A small image denoising model, trained from scratch.
Model: 6.44M parameters, 32-pixel images, arch unet, norm batchnorm, activation silu, widths [64, 128, 256, 256].
Training: 22800 steps, batches of 256.
Data: trained on photos of plants, animals and fungi (iNaturalist), 38949 training examples, 149.9 epochs.
Rows from block 7, named by matrix and row number. Each number is 128 + 32 x the weight over its row's rms, rounded and kept within 0 to 255. All counts start at 0. After the name is the row's rms in percent of the matrix's.
# conv: 3x3 conv (model.mid.1.conv.weight, 256x256x3x3), inputs 176-186, a 3x3 kernel for each
conv.141 140 [114 135  99 159 102  46 125  44  46  98 104 139 133 151 120 105 119 108  96  83 115 115 145 107 149 156 108 111 130 138 133 164 173 119 149 147 141 144  93 178 189 130 114 112  91 214 137  70 169 119  40 153 120 118 146 124  89 101  91 102 135 112 142 162 175 129 122 138 108 134 153 128 152 149 160 148 108 112 149 147 127 117 171 139 135 186 163 161 126 130 165 184 136 149 162 113 120 130 147]
conv.142 092 [142 145 123 119 113 112 144 186 130 152 160 226 113 167 209 144 153 133 127  80  93 108 162 140 130 142 146 150 180 185 163 183 155 187 129 106 120 133 140 144 123 147 170 141 147 167 125 148 184 154 139  84 166 108  68  96  97 114 151 164 106  97 137 157 115 156 140 103 193 136 132 166 125 129 121 119 108 161 151 157 164 182 202 218 114 128 171 150 133 166 141 130 148 118 137 151 131 143  92]
conv.143 063 [113 147  99 135 140 142 137 138 120 111 145  98 116 111 108 105 109 131  94 142 107 141 140 132 119 138 126  86 116 129 124 156 119 120 134 130 152 162 145  88 113 163 113 123 109 153 171 159 146 186 168 145 144 133 157 161 167 136 149 139 152 129 137 142  60  79 143  76  60 105 104 160 142 140  94 143 108 104 119 124 131 143 151 130 103 133 135 130 127 104 143 195 167 143 124 122 158 116 116]
conv.144 107 [116 125  91 153 131 130 138 141 145 177 156  99 132 185 150 150 141 130 113 116 168 140 123 135 174 102 156 130  87  77 138  91  66 155 100  90 129 108 169 149  96 209 113  97 181 151 130 151 167 110 139  74 110 157  90  79 106 148 162 132  87  90  73 125 194 126 113 236 174 113 150 109 154 186 151 102  89 108 108 104 131  95 106 138 164 128  88 160 141 101 108 151 117 126 165 137 129 128 106]
conv.145 103 [ 78 139 160 120 127 148 104 113 136 121 111 125 139 155 158 146 153 142 152  94 153  88 110 176  82  92  96 151 170 147 112 123  86  89 133 104 162 179 138 112 169 120 101  77  74  86  96  72 126  91 152 142 116 131 132  70 149 140  70 157 150 177 162 127 114 121  84 122 139 141 161 157 139 133  97 182 114 150 107 105 139 152 112 135 116  83  45 131 153 124 117 131 131 122 148 108 135 138 134]
conv.146 133 [106  72 117 184 122 121 132  80  53 124 151 117 126 142 121 153 178 146 143 123 140 180 132 185  91  17  91 109  85 132 116  90 105 131  78 106 114 134 100 134 138  88 147 124  94 141 110 151  94  63 108 119 130  75  58 117 120  93 140 104  77 108 104 156 168 133 141 115 101 108 129 110 147 123 148 135 109  91 162 103 119  62  56  90 105 121 115  92  87  58 156 145 109 153  95 104 144 137 158]
conv.147 111 [110 101 100  87 140 142 172 192 128 102 164 107 149 140 112 167 151 100 180 161 150 155 203 178 110 117 145 136 117  94 148 126 140 143 138 123 156 152 130 176  95  57 120 103 111 104  79 113 181 145 118 172 155 107 159 167 135 116 126 161 124 133 154 163 104 142 126  82 113  84 109 106 193 130 104 172 124 113 135 145 129 189 143 130 152  68 118  78  96 138 124 117 108 127 124 113 132 167 130]
conv.148 107 [ 61  68 117  61  71  93 102  79 106 144 174 225 105 127 182 116  98 127 144 134 126 158 163 139 139 141  94 160 201 173 161 112 154 152 118 133 127 129 101 150 136 169 119 101 125 140 130 120 108 128 151 148 156 115 134  80  82 124 126 124 166 160 120 107 174  93 131 154 129 126 144 132 163 103  98 100 112 117 139 123 147 200  99 111 107 123 111 132  96  40 106 109 135 135 118 109 108 126 137]
conv.149 103 [141 186 136  60  39  32  47   0   0 145 118 115 117  68  89 101  85  98 129 168 164 129 165 175 145 181 147 119 120 128 194 177 168 143 121 130 133 127 143 112  97  82 165 143  47 190 126  86 127 116  62 119 127  93 105 114 137 152 167 128 160 192 167 103 112 150  93  97 159 123 117 157 101 134 112 110 125 112 113 130 112  89  77  51 105 108 104 111 103 144 118 128 133 146 128 130 139 131 100]
conv.150 097 [117  55  70 146 145 166 131 134 150 120 107 136 139 156 221 125 103 172 105  89 115  88 112 105 148 145 151 145 203 178 159 150 165 118 127 179  77  91  57 112 141 122 152 100 135 137 133 166 138 109 118 128 166 129 110  66 138 116 104 111 131 117 105 120  96  71 124 167  88 149 165 147  67  89 148  58  96 121  78 108  84 150 116  85 154  98 100  96  72  67 147 113 151 128 120 138 121 113 113]
conv.151 083 [147 145  92 163  71 100 135  98 147 130  95 135 133 177 141 163 135  93  85  76 146 112 110 127  94  72 147 168  74 127 121  76 110 121 102  65 125 131  66  83 119 132  77 107 146 175 198 117 156 131 107 166 111 135 137 139  91 152 174 116 133 158 124 132 111 102 143 117  93  75 122 103 122  55  66 141 123  83 138 134 113  96 151 129 135 119 126 155 179 231 142 125 120 122 106 127 149 156 149]
conv.152 086 [ 54  99  92 202 177 140 162 177 114 159 155 100 152 158 159  97 145 175 114 167  98 137 175  86 124 108 101 161 132 121 110 159 141  39 128  92 156 112 111  73  84  95 127 100  53 125 112 123 119 180 112 127 154 135  83 154  99 119 114 148 133  95 117 131 103  47 185 114  97 135  98  85 148 117  96 151 110 158 201 132 142 144 134 149 122 170 149 103 163 136 135  83  99 109  80  99 149 147 101]
conv.153 101 [122 134 150 111 118 147 122 108  96 107  91 113 154 133 123 131 140 195  99  99 125 145 118 114 110 103  84 147 120 159 133 140 129 134 125 126 124 141 102  87 149 112  72 121 136 189 156 165 164 155 163  88 112  85  82  67 117 132 115 128 135 135  91 157 141 159 114 109 102  98 142  75 106 126 155 104 138 127 126 123 127 107 156 167 171 162 157  84 134 106 125 152  91 147 112 106 144 142 148]
conv.154 136 [118  52  74 103  75 117  90  83 140  90 123 120 106  96  48 115  53  53 140 173 133 134 117 131 136 140 144 154 149 138 134 124 147 102 116 125 112 128 185 101 105 173 124 116 134  65  90  88  89  37  84 134 138 141  88  63  62 125 154 126 130 151 123 160 174 152 136 119 150 136 135 118 109 121  95 114  96  76  82 100  87 146 185 142  91 116 121 111 104  74 150 135 118 144 132 121 131 117 124]
conv.155 103 [126 159 138 152 153 148 128 122 115 130 148 163 118 154  97 133 116 109 192 187 177 181 190 145 159 106 136  90 133 110 102 131 124 132 136 162 126 121 103 173  82 102 167 114 164 119 138 123 117 130  96  57  82 104  97  91 116 128 123  99 117 137 126 113  91  77 129 167 156  86 114 103 141 147 155 187 138 123 135 131 132  92 161 161 104 178 155 138 116 108 123 114 100 116 126 121 125 128 141]
conv.156 102 [180 116 152 133  99 142  52  77 119 123 112 110 143 148 119 129 133 126 113 178 166 118 150 177 106 158 128 101 112 151 127 145 159  66  82  78 127  95 149 114  95 138 124 132 168  87 107 134 105 148  80  62 137 124  72  98  87 108 171 177 118 119 126 133 118 119 131 139 190  94 110 163 139 143  66 161  99 153  94  96 124 108  92 128 110 146 213 139 111 122  95 138 121 133 136 120 120 105 136]
conv.157 098 [ 19  11  37 100  95 129 108 114 136 125 162  97 154 142  66 129  98 104  63  69  83 104  97 111 110 152 166  94  68  74 124 163 111 142 112  60 110 128 114 138  93 110 131  92 107 166  97 153 163 125 138 100 117 140  99  80 109 174 180  54 118 166  86 156 171 136 150 142  97 145 104 103 139 135 114 123 124 183 137 184 148 142 173 164 111 136 166 128 137 184 129 134 143 146 145 115 141 130 113]
conv.158 105 [ 81  48  74 141 156 115 146 136 133 108 137  81 139 146 123 105 121 117 151 219 176 140 139 137 156 177 166  84 107 120 117 107 138  96  74 123 131 176 135  61 131  69 127 124  72 111 103 135 112  71 113 123  77 107 129 185 129  91 203 143 107 123 119 122 110 138  97 112 111  92  90  74 129 119 130 163 129  96 124 107 111 151 113 105 124  76 124 122 139 157 115 108 101 106 114 133 120 124 150]
conv.159 099 [115  83 135 175 139 151 127 103 134 108 110  97 120 168 126 165 156 113 152 139 155 166 196 161 114 101 153 176 187 159 201 154  87 165 153 137 101 113 122 136 107  96  87  87 102 119 104 102 114 135 116 113 110 122 159 121  99 135 151 101 136 153 124 162 161 149  97 103  91  92 162 143  79 112 108  82  99 171 114 120 136  54  52  40  51   7  27   0   3   1 130 126 135 149 154 131 129 136 130]
conv.160 095 [210 177 201 121 129 128 154 113 102 102 120 114 167 152 134 148 149 168 159 136 126 132 115 186  78  57 149 124 114 145 170 155 124 183 161 107  99 120 132 121 130 124 183 130  83 140 188 128 161 131  83 146 156  76 100 140 127 168 127  98 137 177 178 173  91 110 139 111  83 136 164 154 146  91 107  82  91  74  63 126  78  78  72 134 114  70 125  82 104  97 152 116 138  98 121 154 141 121 119]
conv.161 100 [ 95 142 151 130 146 140  96 101 114  78 127 123  20 132 153  84 111  74 191 136 140 147 142 137 178 139 165 125 138 191 172 156 143 123  90  91  69  58 109 108  94 133  60  84 165  94 138  93  18 113 107   0 132 162 114  74  96 131 132 139 119  79 101 174 118 107 162 118 105 110  91  96 127 132 128 104  92 140 112 154 137 147 120 161 118  80 118 142 126  99 110  95 107 102  72 108 105 102 148]
conv.162 102 [ 90 103 148 213 144  80 145 116 107 139 127 157 129 113 126 141 129 125 148 156 156 186 128 113 123 122  91 108 110 139 104  91  70  81 100 108 140  81 120 109  33 104 151  60  95 156 141 116 146  30  81 129 112 153 123  92 144 125  51 121  92  83 140 127  92 133  85 118 165 134 156 151 114 126 112  94  63 108  98 103 112 111  49  78  91 129  93  45  71  77 114 108 115 121 142 158 166 156 117]
conv.163 107 [192 172 108  92 108 130 114 119  75 116 105  92 103  49  91  96  87  94 119 166 138  86 162 121 121 109 130 182 173 122 143 170 157 162 156 126 157 112 144 206  69 114 189  78 127 173 161 137  90  99  94 119  54  92 123  68 125 129 121 126 124 124 122 135 148  91 100 122 109  80 185 175 141 192 117 125 160 181  92 126  79 134 150  92 164 148  76 106 129 112 122 109 125 128 134 156 111 122 171]
conv.164 100 [ 82  78  48  81  66  75 111  70  72 111  66  68  67  80  47  35  62  44 128 131  97 133 138 111 145 174 160 107 116 110 121 116  52  91 127 102 159  92 120 151 133 115 157 119 113 153 100 135 144  94 152  97  66 122 133 153  70 116 179 112 103 122 123 120 107 140 136 134 110 152 125 164 111 124 101 149 107 118 146 168 148  97  98 145  98  89 106 104 115 136 139 128 130 156 135 100 143 149 128]
conv.165 107 [167 147 138 143 112 153 143 190 185 157 130 114 116 142 119 124  86  82 143  93 109 165 151 145 123 164 151 169 212 172 137 148 168 108 110 146 155 145 109 141 151 124 102 136 147  75  85  82  95 119 139 127 102 115 153 101 109 117 120  88 180 255 149 116 112 110 116 104  98 115 129 132  77 186 173  62 106 137  78 140 124 181 116  49  97  75 130 241 143 169 132 131 136 117 127 134 111 119 125]
conv.166 094 [ 72  99 103  96 105 121 114 131 128 137 135 107 134 119 171 107  99 142 102 117 135  87 139 118  69  90 114 130 147 116 136 140  85 171 153 129 105 105 151 158 138 136 151 128 120 130 126 150 145 135 172 148 162 145 129 113 166 170 138 134 117 107 122 104 113 135 117 133 128 122 120 108 116 144 114 134 169 162 135 177 149 121 109  97 121 118 149  91 132 112 107 109 115 135 133 125 123 125 129]
conv.167 095 [131 106 150 146 120 180 117 151 152 136 112 133 127 112 126 156  96 108  83  75  89  96 145  90  56 130 124 151 174 153 141 150 125 101  81  97 192 152 171 156 142 135 117 136  90  90 128 162 110 106 126 121 120 128 146 155 155 121 131  83 167 170 133 150 148 164 153 116 110 144 123  99 139 143 174 123 124 184 113 131 118 103  83  89 106  71  50 107  80  58 138 114 103 119 129 167 138 138 148]
conv.168 094 [119 135 160  86  79 153 156 214 125 129  83  66 168 121 102 114 109  61 132 108 123 127  75  97 161  84 112 162 182 152 123 155 118  86 160 148 146 148 177 112 146 142 123 124 144 110 185 174 139 133 103 139  86 126  73  15  68  57 120  81 131  97 104  96 135 131 119 109  87 123 114 123 121 134 158 114 118 133 111 127 118 133 143 184 144 141 187 176 183 180 140 119 117 119 110 122 120 153 129]
conv.169 100 [177 166 139 140 101 146 148 147 160  61  83 130  65 119 235 151 121 138 165 142 181  93  89 153 120 112 162 174 156 159 214 211 163 108  88  58 126 115 127 179 120 171 209 115 124  79  96 104 120 135 121  99 172 129 150 149 185 147  99 159 100  80 168 118 132 118 135 124  97 132 134 136 106 123 126 133 101 164 119 139 162  85  78  89 161 119 140 150 162 129 137 126 114 147 116 125 119 118 115]
conv.170 070 [114 103 140 132 111 143 146 117 142 139 139 114 103 116 114 119 132 128 138 150 133 154 119 164 145 134 121 102 117 119 111 100 116 122 131 154 150 123 135 125 141 125 117 134 130 150 154 142 194 175 133 177 136 127 169 152 144 153 153 125 153 136 133  92 136 124  69 118 124  80 121 125 134 137 117 105 134 131 116 138 135 158 141 120 132 112 115 123 136 114 205 205 115 213 153 122 147 110 131]
conv.171 096 [122 117 109  88  75  97 116  89  74 169 147 149 130  94 121 125 134 132  87 111  95 103 125 124 129 161 132 160 158 107 143 161 138  79 135 137  54  85  68 129 114 106 106 121 141 103 108 117 154 119 114 131 168 128 113 116 172 114 179 178 108 225 166 147 153 143 127 160 129 134 128 122 104  98  93 149  58 107 106 140 124 149 176 168 130 130 129 147 162 153 124 147 117 136 147 130 130 124 138]
conv.172 089 [ 33  39  60 146 151 143 136 165 143 122 137 154 221 167 159 124 104 130 115 130 153 172 139 144 191 138  96  64 119 141 145 156 153 103  69  98 131 137 155 105  78  83 141 116  79  68  58  25 102 120  67  68  98  83 134  29 162 145 111 144 124  91 170  93  80  53 109 115  98 111 111 106 117 112 150 137  83 131 176 102  83 196 157 184 200 198 216 116 164 199 128 148 124 129 104 117 130 121 120]
conv.173 088 [126 113 119 125 152 124 143 119 143 135 141 116 124 125  84 137 122  81 130  89 130 104 143 116 114 127 138 146 128 142 138  88 134  88 103 140 113 102 122 122 143 123 115 161 162 175 120  75 193 110  83 200 124  42 106 134 145 129 167 145 125 180 128 152 118 146 138 134 112  72 198 158 162 108  80 115  86 147 120 129 128  76  66  41 123 153 125 159 193 165 114 127 107 128 126  94 133 143 106]
conv.174 102 [ 99 174 161 124 159 132 139 132  99 135 176 146 178 201 144 104 123  94 110  98 204 147 216 202 108 116 100 108 154 155 117 164 139 162 200 178 154 170  96 157 195 117 116  92 130 116 140 134 116 168 190 154 138 136 141 136 129 107 114 107  83  91  79 146 136 131 112  70 140 155 140 106  97  77 175  95  67 172 140 132 198 201 184 174 109  74  78 132 139 115 117 105 131 110  96 131 128 129 128]
conv.175 101 [ 84 120 129 116 131 128 101 120 139 134 140 145 149 164  81  90 112 115 126 135  91 130 162  74 119 183  81 168 162 141 158 161 115 109 106 110 102 113 135 106 132  92  71 126  90 139 130 100 182 143 104 134 155 153 122  91 173 140 131 104 126 183 161  97 138 100  85 137  53 117 174 131 108  81 113 105 126 150 117 149 150 124  99 124 146 144 121 182 140  62 125 122 138 141 123 142 152 141 136]
conv.176 103 [166 175 125 102 125  79 255 255 158  58  93  76 113 107  61 188 190 159 139 177 143 118 106 103 123 103 145 141 169 138 132 130 145 162 134 153  84 101 116 105 144 140 104 137 108 106 139 130 161 111 141 193 162 120  82 113 149 135 145 165 121  62 142 111 136 112 126 141 104 127 144 113 151 116  87 147 115  84  80  70 120 127  96  65 173 133 104 142  98 118 121 132 121 137 132 135 136 142 132]
conv.177 096 [ 44   0  40 121  37  61 119  81  64  94 114 100  93 111 129  49  93 125  95 123 128  92 140 111 158 158 106 115 116 108 177 180 102 112 117  84 143  87  60 161 101 146 142 131 139 149 114 138 113 110 112 104 133 127 100  99 162 150 127 128 156 168 102 122  98  89 115 156  72  45 172 105 147 122 121 122 168  81 155 154  86 120 111 164 127 138 145 132 101 171 146 156 111 112 129 132 106 154 124]
conv.178 074 [153 146 144 160 157 178 189 141 148 140 127  91 167 132 123 167  97 122 151 148 150 102  89 211 146 129 128 194 197 144 166 139 123 149 147 162 159 146 158  95 126 101 114  80  75 147 116  75 178 175 178 127 137 119  86  95 103 131 156 140 164 197 113 180 145 109 181 122  76 107 113  61 157 175 152 189 178 100 126 124 111 151 146 190  75 105 115 153 142 155 110 126 146 148  89  99 161 112 142]
conv.179 086 [154 152 113 140 116 123 108 104 157 127 107 153 131  50  34 151 135 154 126 105 138 103 181 163 144 147  95 113 184 164 158 198 140 109 157 184 163 151 137 117 104 151 110 125 137 126 101 109 158 120 125 160 166  90  96 121 141 180 230 108 192 129 125 175 162 156 116 133 160  83  65 124 132 119 127 125 150 141 129 126 120 151 117 119 145 110 132 185 128 104 147 143 115 112 134 125 137 141 149]
conv.180 100 [131 146 105  33 131 176   0   0  77 175 176  89 161  93 154  94  89 131 119 148 160 146 106 149 140 137 131 147 143 157 165 168 120 132 146  88 119 135 143 142 161 165 135 144  94  72  89 104  34 109 139  65 156  80 117 134 157 177 169 133 172 124 128 113 126 132 133 145  94 105 118 109 117 124 130  95 115 115 140 139 147 107 158 144 123 150 122 169 121  74 127 126 133 122 113 125 131 135 130]
conv.181 091 [151 125 119 144 130 134 122 109  76 134 152 154 122 133 125 137 182 170 111 100 152 120 140 144 110 137  57 158 163 139 160 114 162 107 132 149 114  51 101 132  71 116 125  98  72 129 138 121 153 114  71 133 142 140 147 131 124 129 141 109 127 137 145 125 114 145 128 127 174 164 108 137 126 106 156 138 108 170 134 103 163 101 122 134 134 168 168  93 160 168 151 129 106 149 126 117 134 136 134]
conv.182 089 [152 144 144 135 115 119 116 159 154 163 125 126 137 139 160 137 152 150 147 164 144 100 139 158 171 134 165 144 114 123 165 166  99 140 109  85 179 123 128 128 113 116 155 125 115 217 197  89 201 144  72 122  95 115 161 157 118 147 167 129 113 138 121 164 104 115  88 108 145 118 146 151 162  99 162 129 122 113 131 136 111 127  96 105 112  71 110  96 102  89 175 126 165 119  93 107 113 156 108]
conv.183 090 [144  81 131  91 110 115 101  80  97 106 112 137 129 123  94 110 115  52 118 146 135 123 174 124 134 162 199 100  89 110 128 156 116 112 184 157 151 155 138 114 127 136 103 151 158 105 102  95 110 111 135  68 120 174  99  73 141 107 108 156 191 174 150 122 116 130 131  96 115 133  97 123 176 114  89 160 133  75 106 126 101 112 107 116 112  81  40 156 152 128 144 156 119 154 103 106 100 106 143]
conv.184 099 [138 146 113 176 176 175  88  81 131  78  74 106 156 113  63 179 170 137 175 210  99 199 183 126 110  45 109 142 194 137  81 114  58 115 124 111 197 141 132 157 167 109 118 134 149 175 183  94 198 172  73 111 134 147  61  35  34 178 183  92 118 103  36 141 135 119  93 114 155 112 117 122 137 138  93  93 113 108 124 141 137 107 112 122 140 146 123 143 127 150 111 122 102 122 124 107 117 112 130]
conv.185 076 [ 97  89  64 115 103  73 164 109 104 153 143 100 177 116  96 153 177 161 134  76 151 147  70 162 116 122 156 112 110  80 156 142 103 139 146 143 164 129 139 109  89 104 144  84 131 122 124 144 130 160 177 139 137 153  94  97 122 140 148 187 169 157 158 167  67  80 209  90  65 150  95  88 195 141  84 180 158  60 111  96  97 143 138 178  89 109 153 127 154 172 145 123 137 162 146  99 143 145 141]
conv.186 099 [125 137 108 109 136 170  89 104 131 127 114  93 154 154 113  84  81 111  68 145 124 108 156 131 118 127 159  99 125  86 112 115  85 130 127  75 107 151 146 100 121  64 104 144  97 104 114 123 103  99 103  76  43  80 151 155 117  67 146 114  42  91 116 137 143 126  97 117 118 113  74  65 109 185 132 124 167 158 100 126 144  85  76 157 107 103 112 108  89 103 131 139 163 123 148 139  97  99 120]
conv.187 091 [ 31 111 164  52  66 160 108 112 145  97 114 114 179 162 129  92  70 120  81 105 189  95 178 154 136 189 125 136  96 123 119 122 115 153 111 132 135  97 126 119  39  76 100  44  85 142 164 102 146 166  85 148 102 114 126 142 150 133 150 172  94 125 111  83 108 116  96 106  98 144 168 180  95  84  93  48  69 100  67  94 100 121  87 117 113 121 108 150 141 115 150 127  99 132 108  79 104  75 118]
conv.188 097 [128 159  98 214 162 178 173 161 217 134 153 100 130 165 143 147 173  95 121  96  89  88 144  71 103 144 151 137 132  90 195 189 186 113 104 116 119  93  77 104  23 116 127  97  86  90 136 144  97 175 173 108 148 129 195 181 119 155 160 114 180 212 143 106 162 111 157 181  70 138 149  99  99 117 133  96 137 102  83 106 104 145 161 145  68  68  97 114 153 153 161 132 126 127 139 100 114  94 108]
conv.189 102 [184 127 126 118 119 168 167 159 155 133 144  74  96 143  69 147 154  75 147 226 203 146 162 127 141 120 121 156 118 164 143 157 154 149 155 201  64  81 104 119 132 111 141 155 168 173 109 112 110 110 100 117 170 132 127 170  92 146 139  69  94  83  59 153 167 160 128 121 121 144 130 101  96  83  94  98  74 119 109 126 162 135 167 255 144 134 193  85 106 135 127 114 136 129  96 139 113 124 132]
conv.190 112 [135 125 129 135 126 102 122 125 111  84 149 132 160 125 166 165 155 193 144 150 106  83  94  75 162 130  89 141 161 145 160 176 183 126 116 126  83 107 105  85  80 112  97 112 113 128 118 126  74  87  90 113 103 166 141 132 137 134 198 183  85 125 139 101  86  92 157 137  97 154 152 114 130 125 125 159 127 178 111 103 118 182 123 149 129 122 125  71 103 107 119 132 150 124 123 124 118 112  99]
conv.191 099 [144 117  86 117  87 105  74  91  52  99 117 107 120 164 121 114  73  40 134  77 119 105 104  77 154 182 103 209 168 180 141 134 129 155 152 176  86 140 120 192 124 117 143 109 138 159 116 171  97 115 130 119 160 138 110  90 115 141 152 163 163 152 159 115 151 151 122 178 175 127 178 166  99 139 142 135 130 135 133 150 131  97 133 109  92  79 115 119  75  94 118 115 106 120 127 104 120 123 120]
conv.192 111 [ 93  91 126 151 110 138 131  97 154 132 154 152 101 112 131  81  91  92 129 122 107 180 195  72 168 165 122 188 166 127 226 151  68 235 161 102 134 106 165 190 146 129 151 106 106 123 105 115 119 111 162 161 151 173 103 148 122 111 155 130  66 108 167 154 111 138 174  82 109 170 147 164  81 108 132  78  97  73  88  90 126 154 200 167 159 183 147 149 135 165 138 116 118 120  98  93 140 155 133]
conv.193 092 [162 100  71 184 189 175 134 169 222 142  83 160 120 114 106  74  68  76 141 136  86 141 141 129  82 136 154 135 132 126 130 127 136 150 158 154 148 142 124 129 109 116 160 103  92 184 132 115 169 141 169 120  59 159 135 158 151 139  99 119 123 112 150  98  71  91  95 139 151 114 129 134 110 113 105 145 112  81 148 150  69  42 165 194  82 175 175 133 134  85 151 122 109 138 117  95 146 120 126]
conv.194 106 [147 130 124 142 134 181 115  92 119 157 171 132  60 138 137 214 159 161 146 154 133  64 120  97 114 151 119 150 120  80 155 105  67 161 130 136 154 122 141 169 112 156 159 107 131 177 123  80 142  96 118 108 107  96 175 118 120 196 133  90 155 168 153 134 148 166 107 118 137 151 163 137 149 171 125 155 158 118 129 155 138  30 110 119 122 102  98  54  77  64 139 137 135 138 138 123 122 130 107]
conv.195 085 [154 140 110 187 150 130 168 151 113 134  92 113 110 101  99 129 109 146 117  99 156 126 161 145 108 139 161 155 125  89 117 135 112 124 118 109 137 137 127 155 121 120 105 117  99 151 154 126 154 158 143 107 149  96 144 151 128 153 178 143 103 151 127 149 123 128 123 129 143 138 106 136 131 121 161 108 107 148 123 148 106 170 162 134 136 133 136 116 125 126 255 137 122 145  84 110  98 139 133]
conv.196 104 [110  94  79  56  75  33 140 132  96 107 110 114 117  99 145 127  99 138 149 130 154  94  28 108  69 118 180 161 137 129 150 108 145 164  94  81 104 145 120 164 169  60 139 206 137 142 116 154 138  70  93 166 181  80 111 196 191 115 102 151 128 130 162 146 116  94 129 102 100  98 105 117 148 121 123 187  94  85 131 146 150  75 123 184  82 122 196 117 147 205 133 107 125 140 131 139 153 154 132]
conv.197 088 [145 134  80 128  90 132 124  56 113  84  46  64 101 119 128  83 126 159 129 173 133 117 123 139 155 103  82 147 167 117 174 132 131 108 118 100  71 124  77 126  65 105 113 107 122  86  57 173  59  71 101 130 110 123 113 120 113 124 134 152 158 175 137 159 134  88 153 124  74 126 133 128 122  81 100 100  82  95 129  83 110 142 144 114 141 139 114 143 133 108 116 126 105 140 120  70 139 102 117]
conv.198 105 [151 202 157  70  77 132 150 172 196  88  63  54 102 110  63 145 134 115  73  17  94  66  49 161 109 125 168 100 112 129 116 116 125 105 122 132 137  76  79 105  86  87  95  89  87 164 166 106  93 112 100  60 106 123 136 118  87  98 147 169  97 171 180 183 117 143 140 119 142 124 159 150  81 154 125 101 144  84 138 113 142 107 116  67 155 134 128 165 153 129  82  99 107 111 100  59 118 106  91]
conv.199 101 [139 129 113 170 150 165 110  50  64 128 155 154 130 117  96 147 127  73 107 108 102 148 186 168 121  90  89 158 138 130 127 135  86 162 191 148 166  97 145 124  90 106 116 116  91 192 136 123 142 172 142  33  77  98 105 112 144 144 146 138 203 216 140  99 119  98 103  95  44  91  96 109 166 149 159 151  91 113 118 110 112 110 151 111 144 158 163 123 121 141 119 123 135 108 107 116 123 137 128]
conv.200 081 [142  92 117 137 180 155 121 168 165 180 108 160 222  99 118 179 159 136 161 122 101 114 122 155  71  50 157 128  76 130 133 159 147 106 187 216 123 173 195 125 103 117  54 120  85 124 147  67 109 173 122  94  96  93 147 135 157 176 143 168 169 180 142  96  89  84 126 125  89 149 131 136 149 106 140 134  90  67 153 106  81 101 120  95 106  99  76 118 104 121 147 126 154 173 125  87 136 119  93]
conv.201 096 [156 122 101 163  48  40 128 145 150  89 121 149  44 102 104 142 151 123  95  89  68  76 135 126  95 113  91  61  81 136  98 107 104 152 134  99 108  97 104 185 152 134 157 144  79 173 184 113 151 144 106  93  94 116 163 138  99 129 111 131  73  94 166 125  99 113  68  79  94 109 139 134  71 107 113  29  77 124 113 131 103 163 166 125 126 158 121 161 150 137 110 134 142 106 123  99 124 113 117]
conv.202 090 [128  94 142 105 124 134 130 104  79 173 185 170 103 111 129 120 142 141 119 112 157 115 205 198 113 189 154 144 124  98 129 104 102  82  95  71 168  96 144 103 120 152 109 126 157 127  72  76 189 151 141 137 106 159 120 144 191 147 186 209 118 161 198 117  99 152 147  99 131 111  98  70 170 141 110 152 142 121 135 121 116 167 126 130 136  87  89  93 109  99 168 153 134 106 124 154 167 143 124]
conv.203 106 [131 152 172 135 158 111 155 162 133 125  81 123  96  57 141  47  87 107 162 154 135 133 139 163 141 190  99 139 121 127 117 141 164 130 138  98 137 117 133 137  98 129 175 122 134 117 123 166 152 141 116 145 174 186 162 181 140 129  93 115  79  66  71 114 139 132 165 149 169 156 184 190 134 124 185 128 109 132 117 148 111 110 117  62  98 107  86 144 187 102 141 129 103 147 104 112 140 119 144]
conv.204 097 [129 126 108 103 104  66 149 158 145 153 139  77 117 104 107 128 134 101 156 112 141 194  93 133 131  88  86 191 156 120 189 172 136 183 246 217 194 155 116 132 156  98 106 100 104 116 186 134 154 128 107 207 123 120  95  46 107  90 109 120 132 131 188 147 122 108 142 134 100 154 148 120 128 127 165 145 131 176 118  77 121  98  89 168  96 147 175 139 131 132 155 129  87 127 118 126 121 131 134]
conv.205 111 [146 174 170 138 115 132 119  98  97  96 117 112 126 110 131 157 145 126 108  98  80 133 138 129  83 122 131 132 169 161 178 175 155 131 130 149 163 132 121 159 168 159 178 191 151  92 125 137 157 158 130  68 126 159 143 139 107 108 152 127 134 139 106 125 118 109 124 176 119 124 127 115 103 162 135 109 126 154 105 108 116 203 160 116 181 147 142 172 150 121 109 141 113 100 135 146 111 121 116]
conv.206 090 [135  94  47 160 138 148 157 142 133 137 161 139 138 160 117 162 166 167 129  58  43 104  96  83 116 145 140 153 174 192 185 221 255 129 108 145 157 164  90 125  81 124 129 118 124 129 109 112 148 152 112  94 119 113 155 108 122 165 132 104 169 236 174 136 143 147 151 170 147 174 175  64 134  97 143 151 127 119 152 131  73  32  68  48  22  62  43   4  62 101 130 117 123 143 150 155 129 142 119]
conv.207 095 [131 142 124 186 165 140 153 140 140 131 152 159  64 154 138 117 113  98 104 155 133 110 122 160 125  64  96 139 138 148 124  89  94 156 178 164 175 227 157 144 201 116 117 108 117 115 207 145 111 165 181  75  32  78 163 165 143 160  97 101 127 174 142 123 105 120  96 128 155 116 107 114  66 104 133 118 130 109 134 123 143  90  94 109 137 120 110 173 145 157 143 161 132 135 123 112 101 130 143]
conv.208 092 [137 178 218 103 129 111  84 136 158 183 171 111 204 183 146 150 154 184 102 115 159  92 142 143 121 132  93 175 144 179 143 118 150 157  83 105 118 169 160  80 105 146 101  93  68 122  58  96 109 101  64  81 120 115 171 191 162 182 149  47 179 152  57 116 130 131 151 151 105 157 119 183 103 122 128 152 127  75 154  85 103 220 134  63 174 111  99 176 140 161 128 137 134 114 120 121 113 141 104]
conv.209 075 [109 122 146 119 122 127 138 119 135 150 129 116 105 116 116 123 127 135 148 163 123 131 164 113 156 142 131 128 121 136 120  87 147 133  99 127 162 100 121 136 131 124 134 151 124 142 153 136 176 155 127 165 136 130 167 147 121 152 142 128 145 148 124 117 162 132  79 116 141  86 110 124 138 133 141 117 130 141  99 133 131 171 131 128 133 118 105 116 127 112 193 156 107 255 192 133 133  81  96]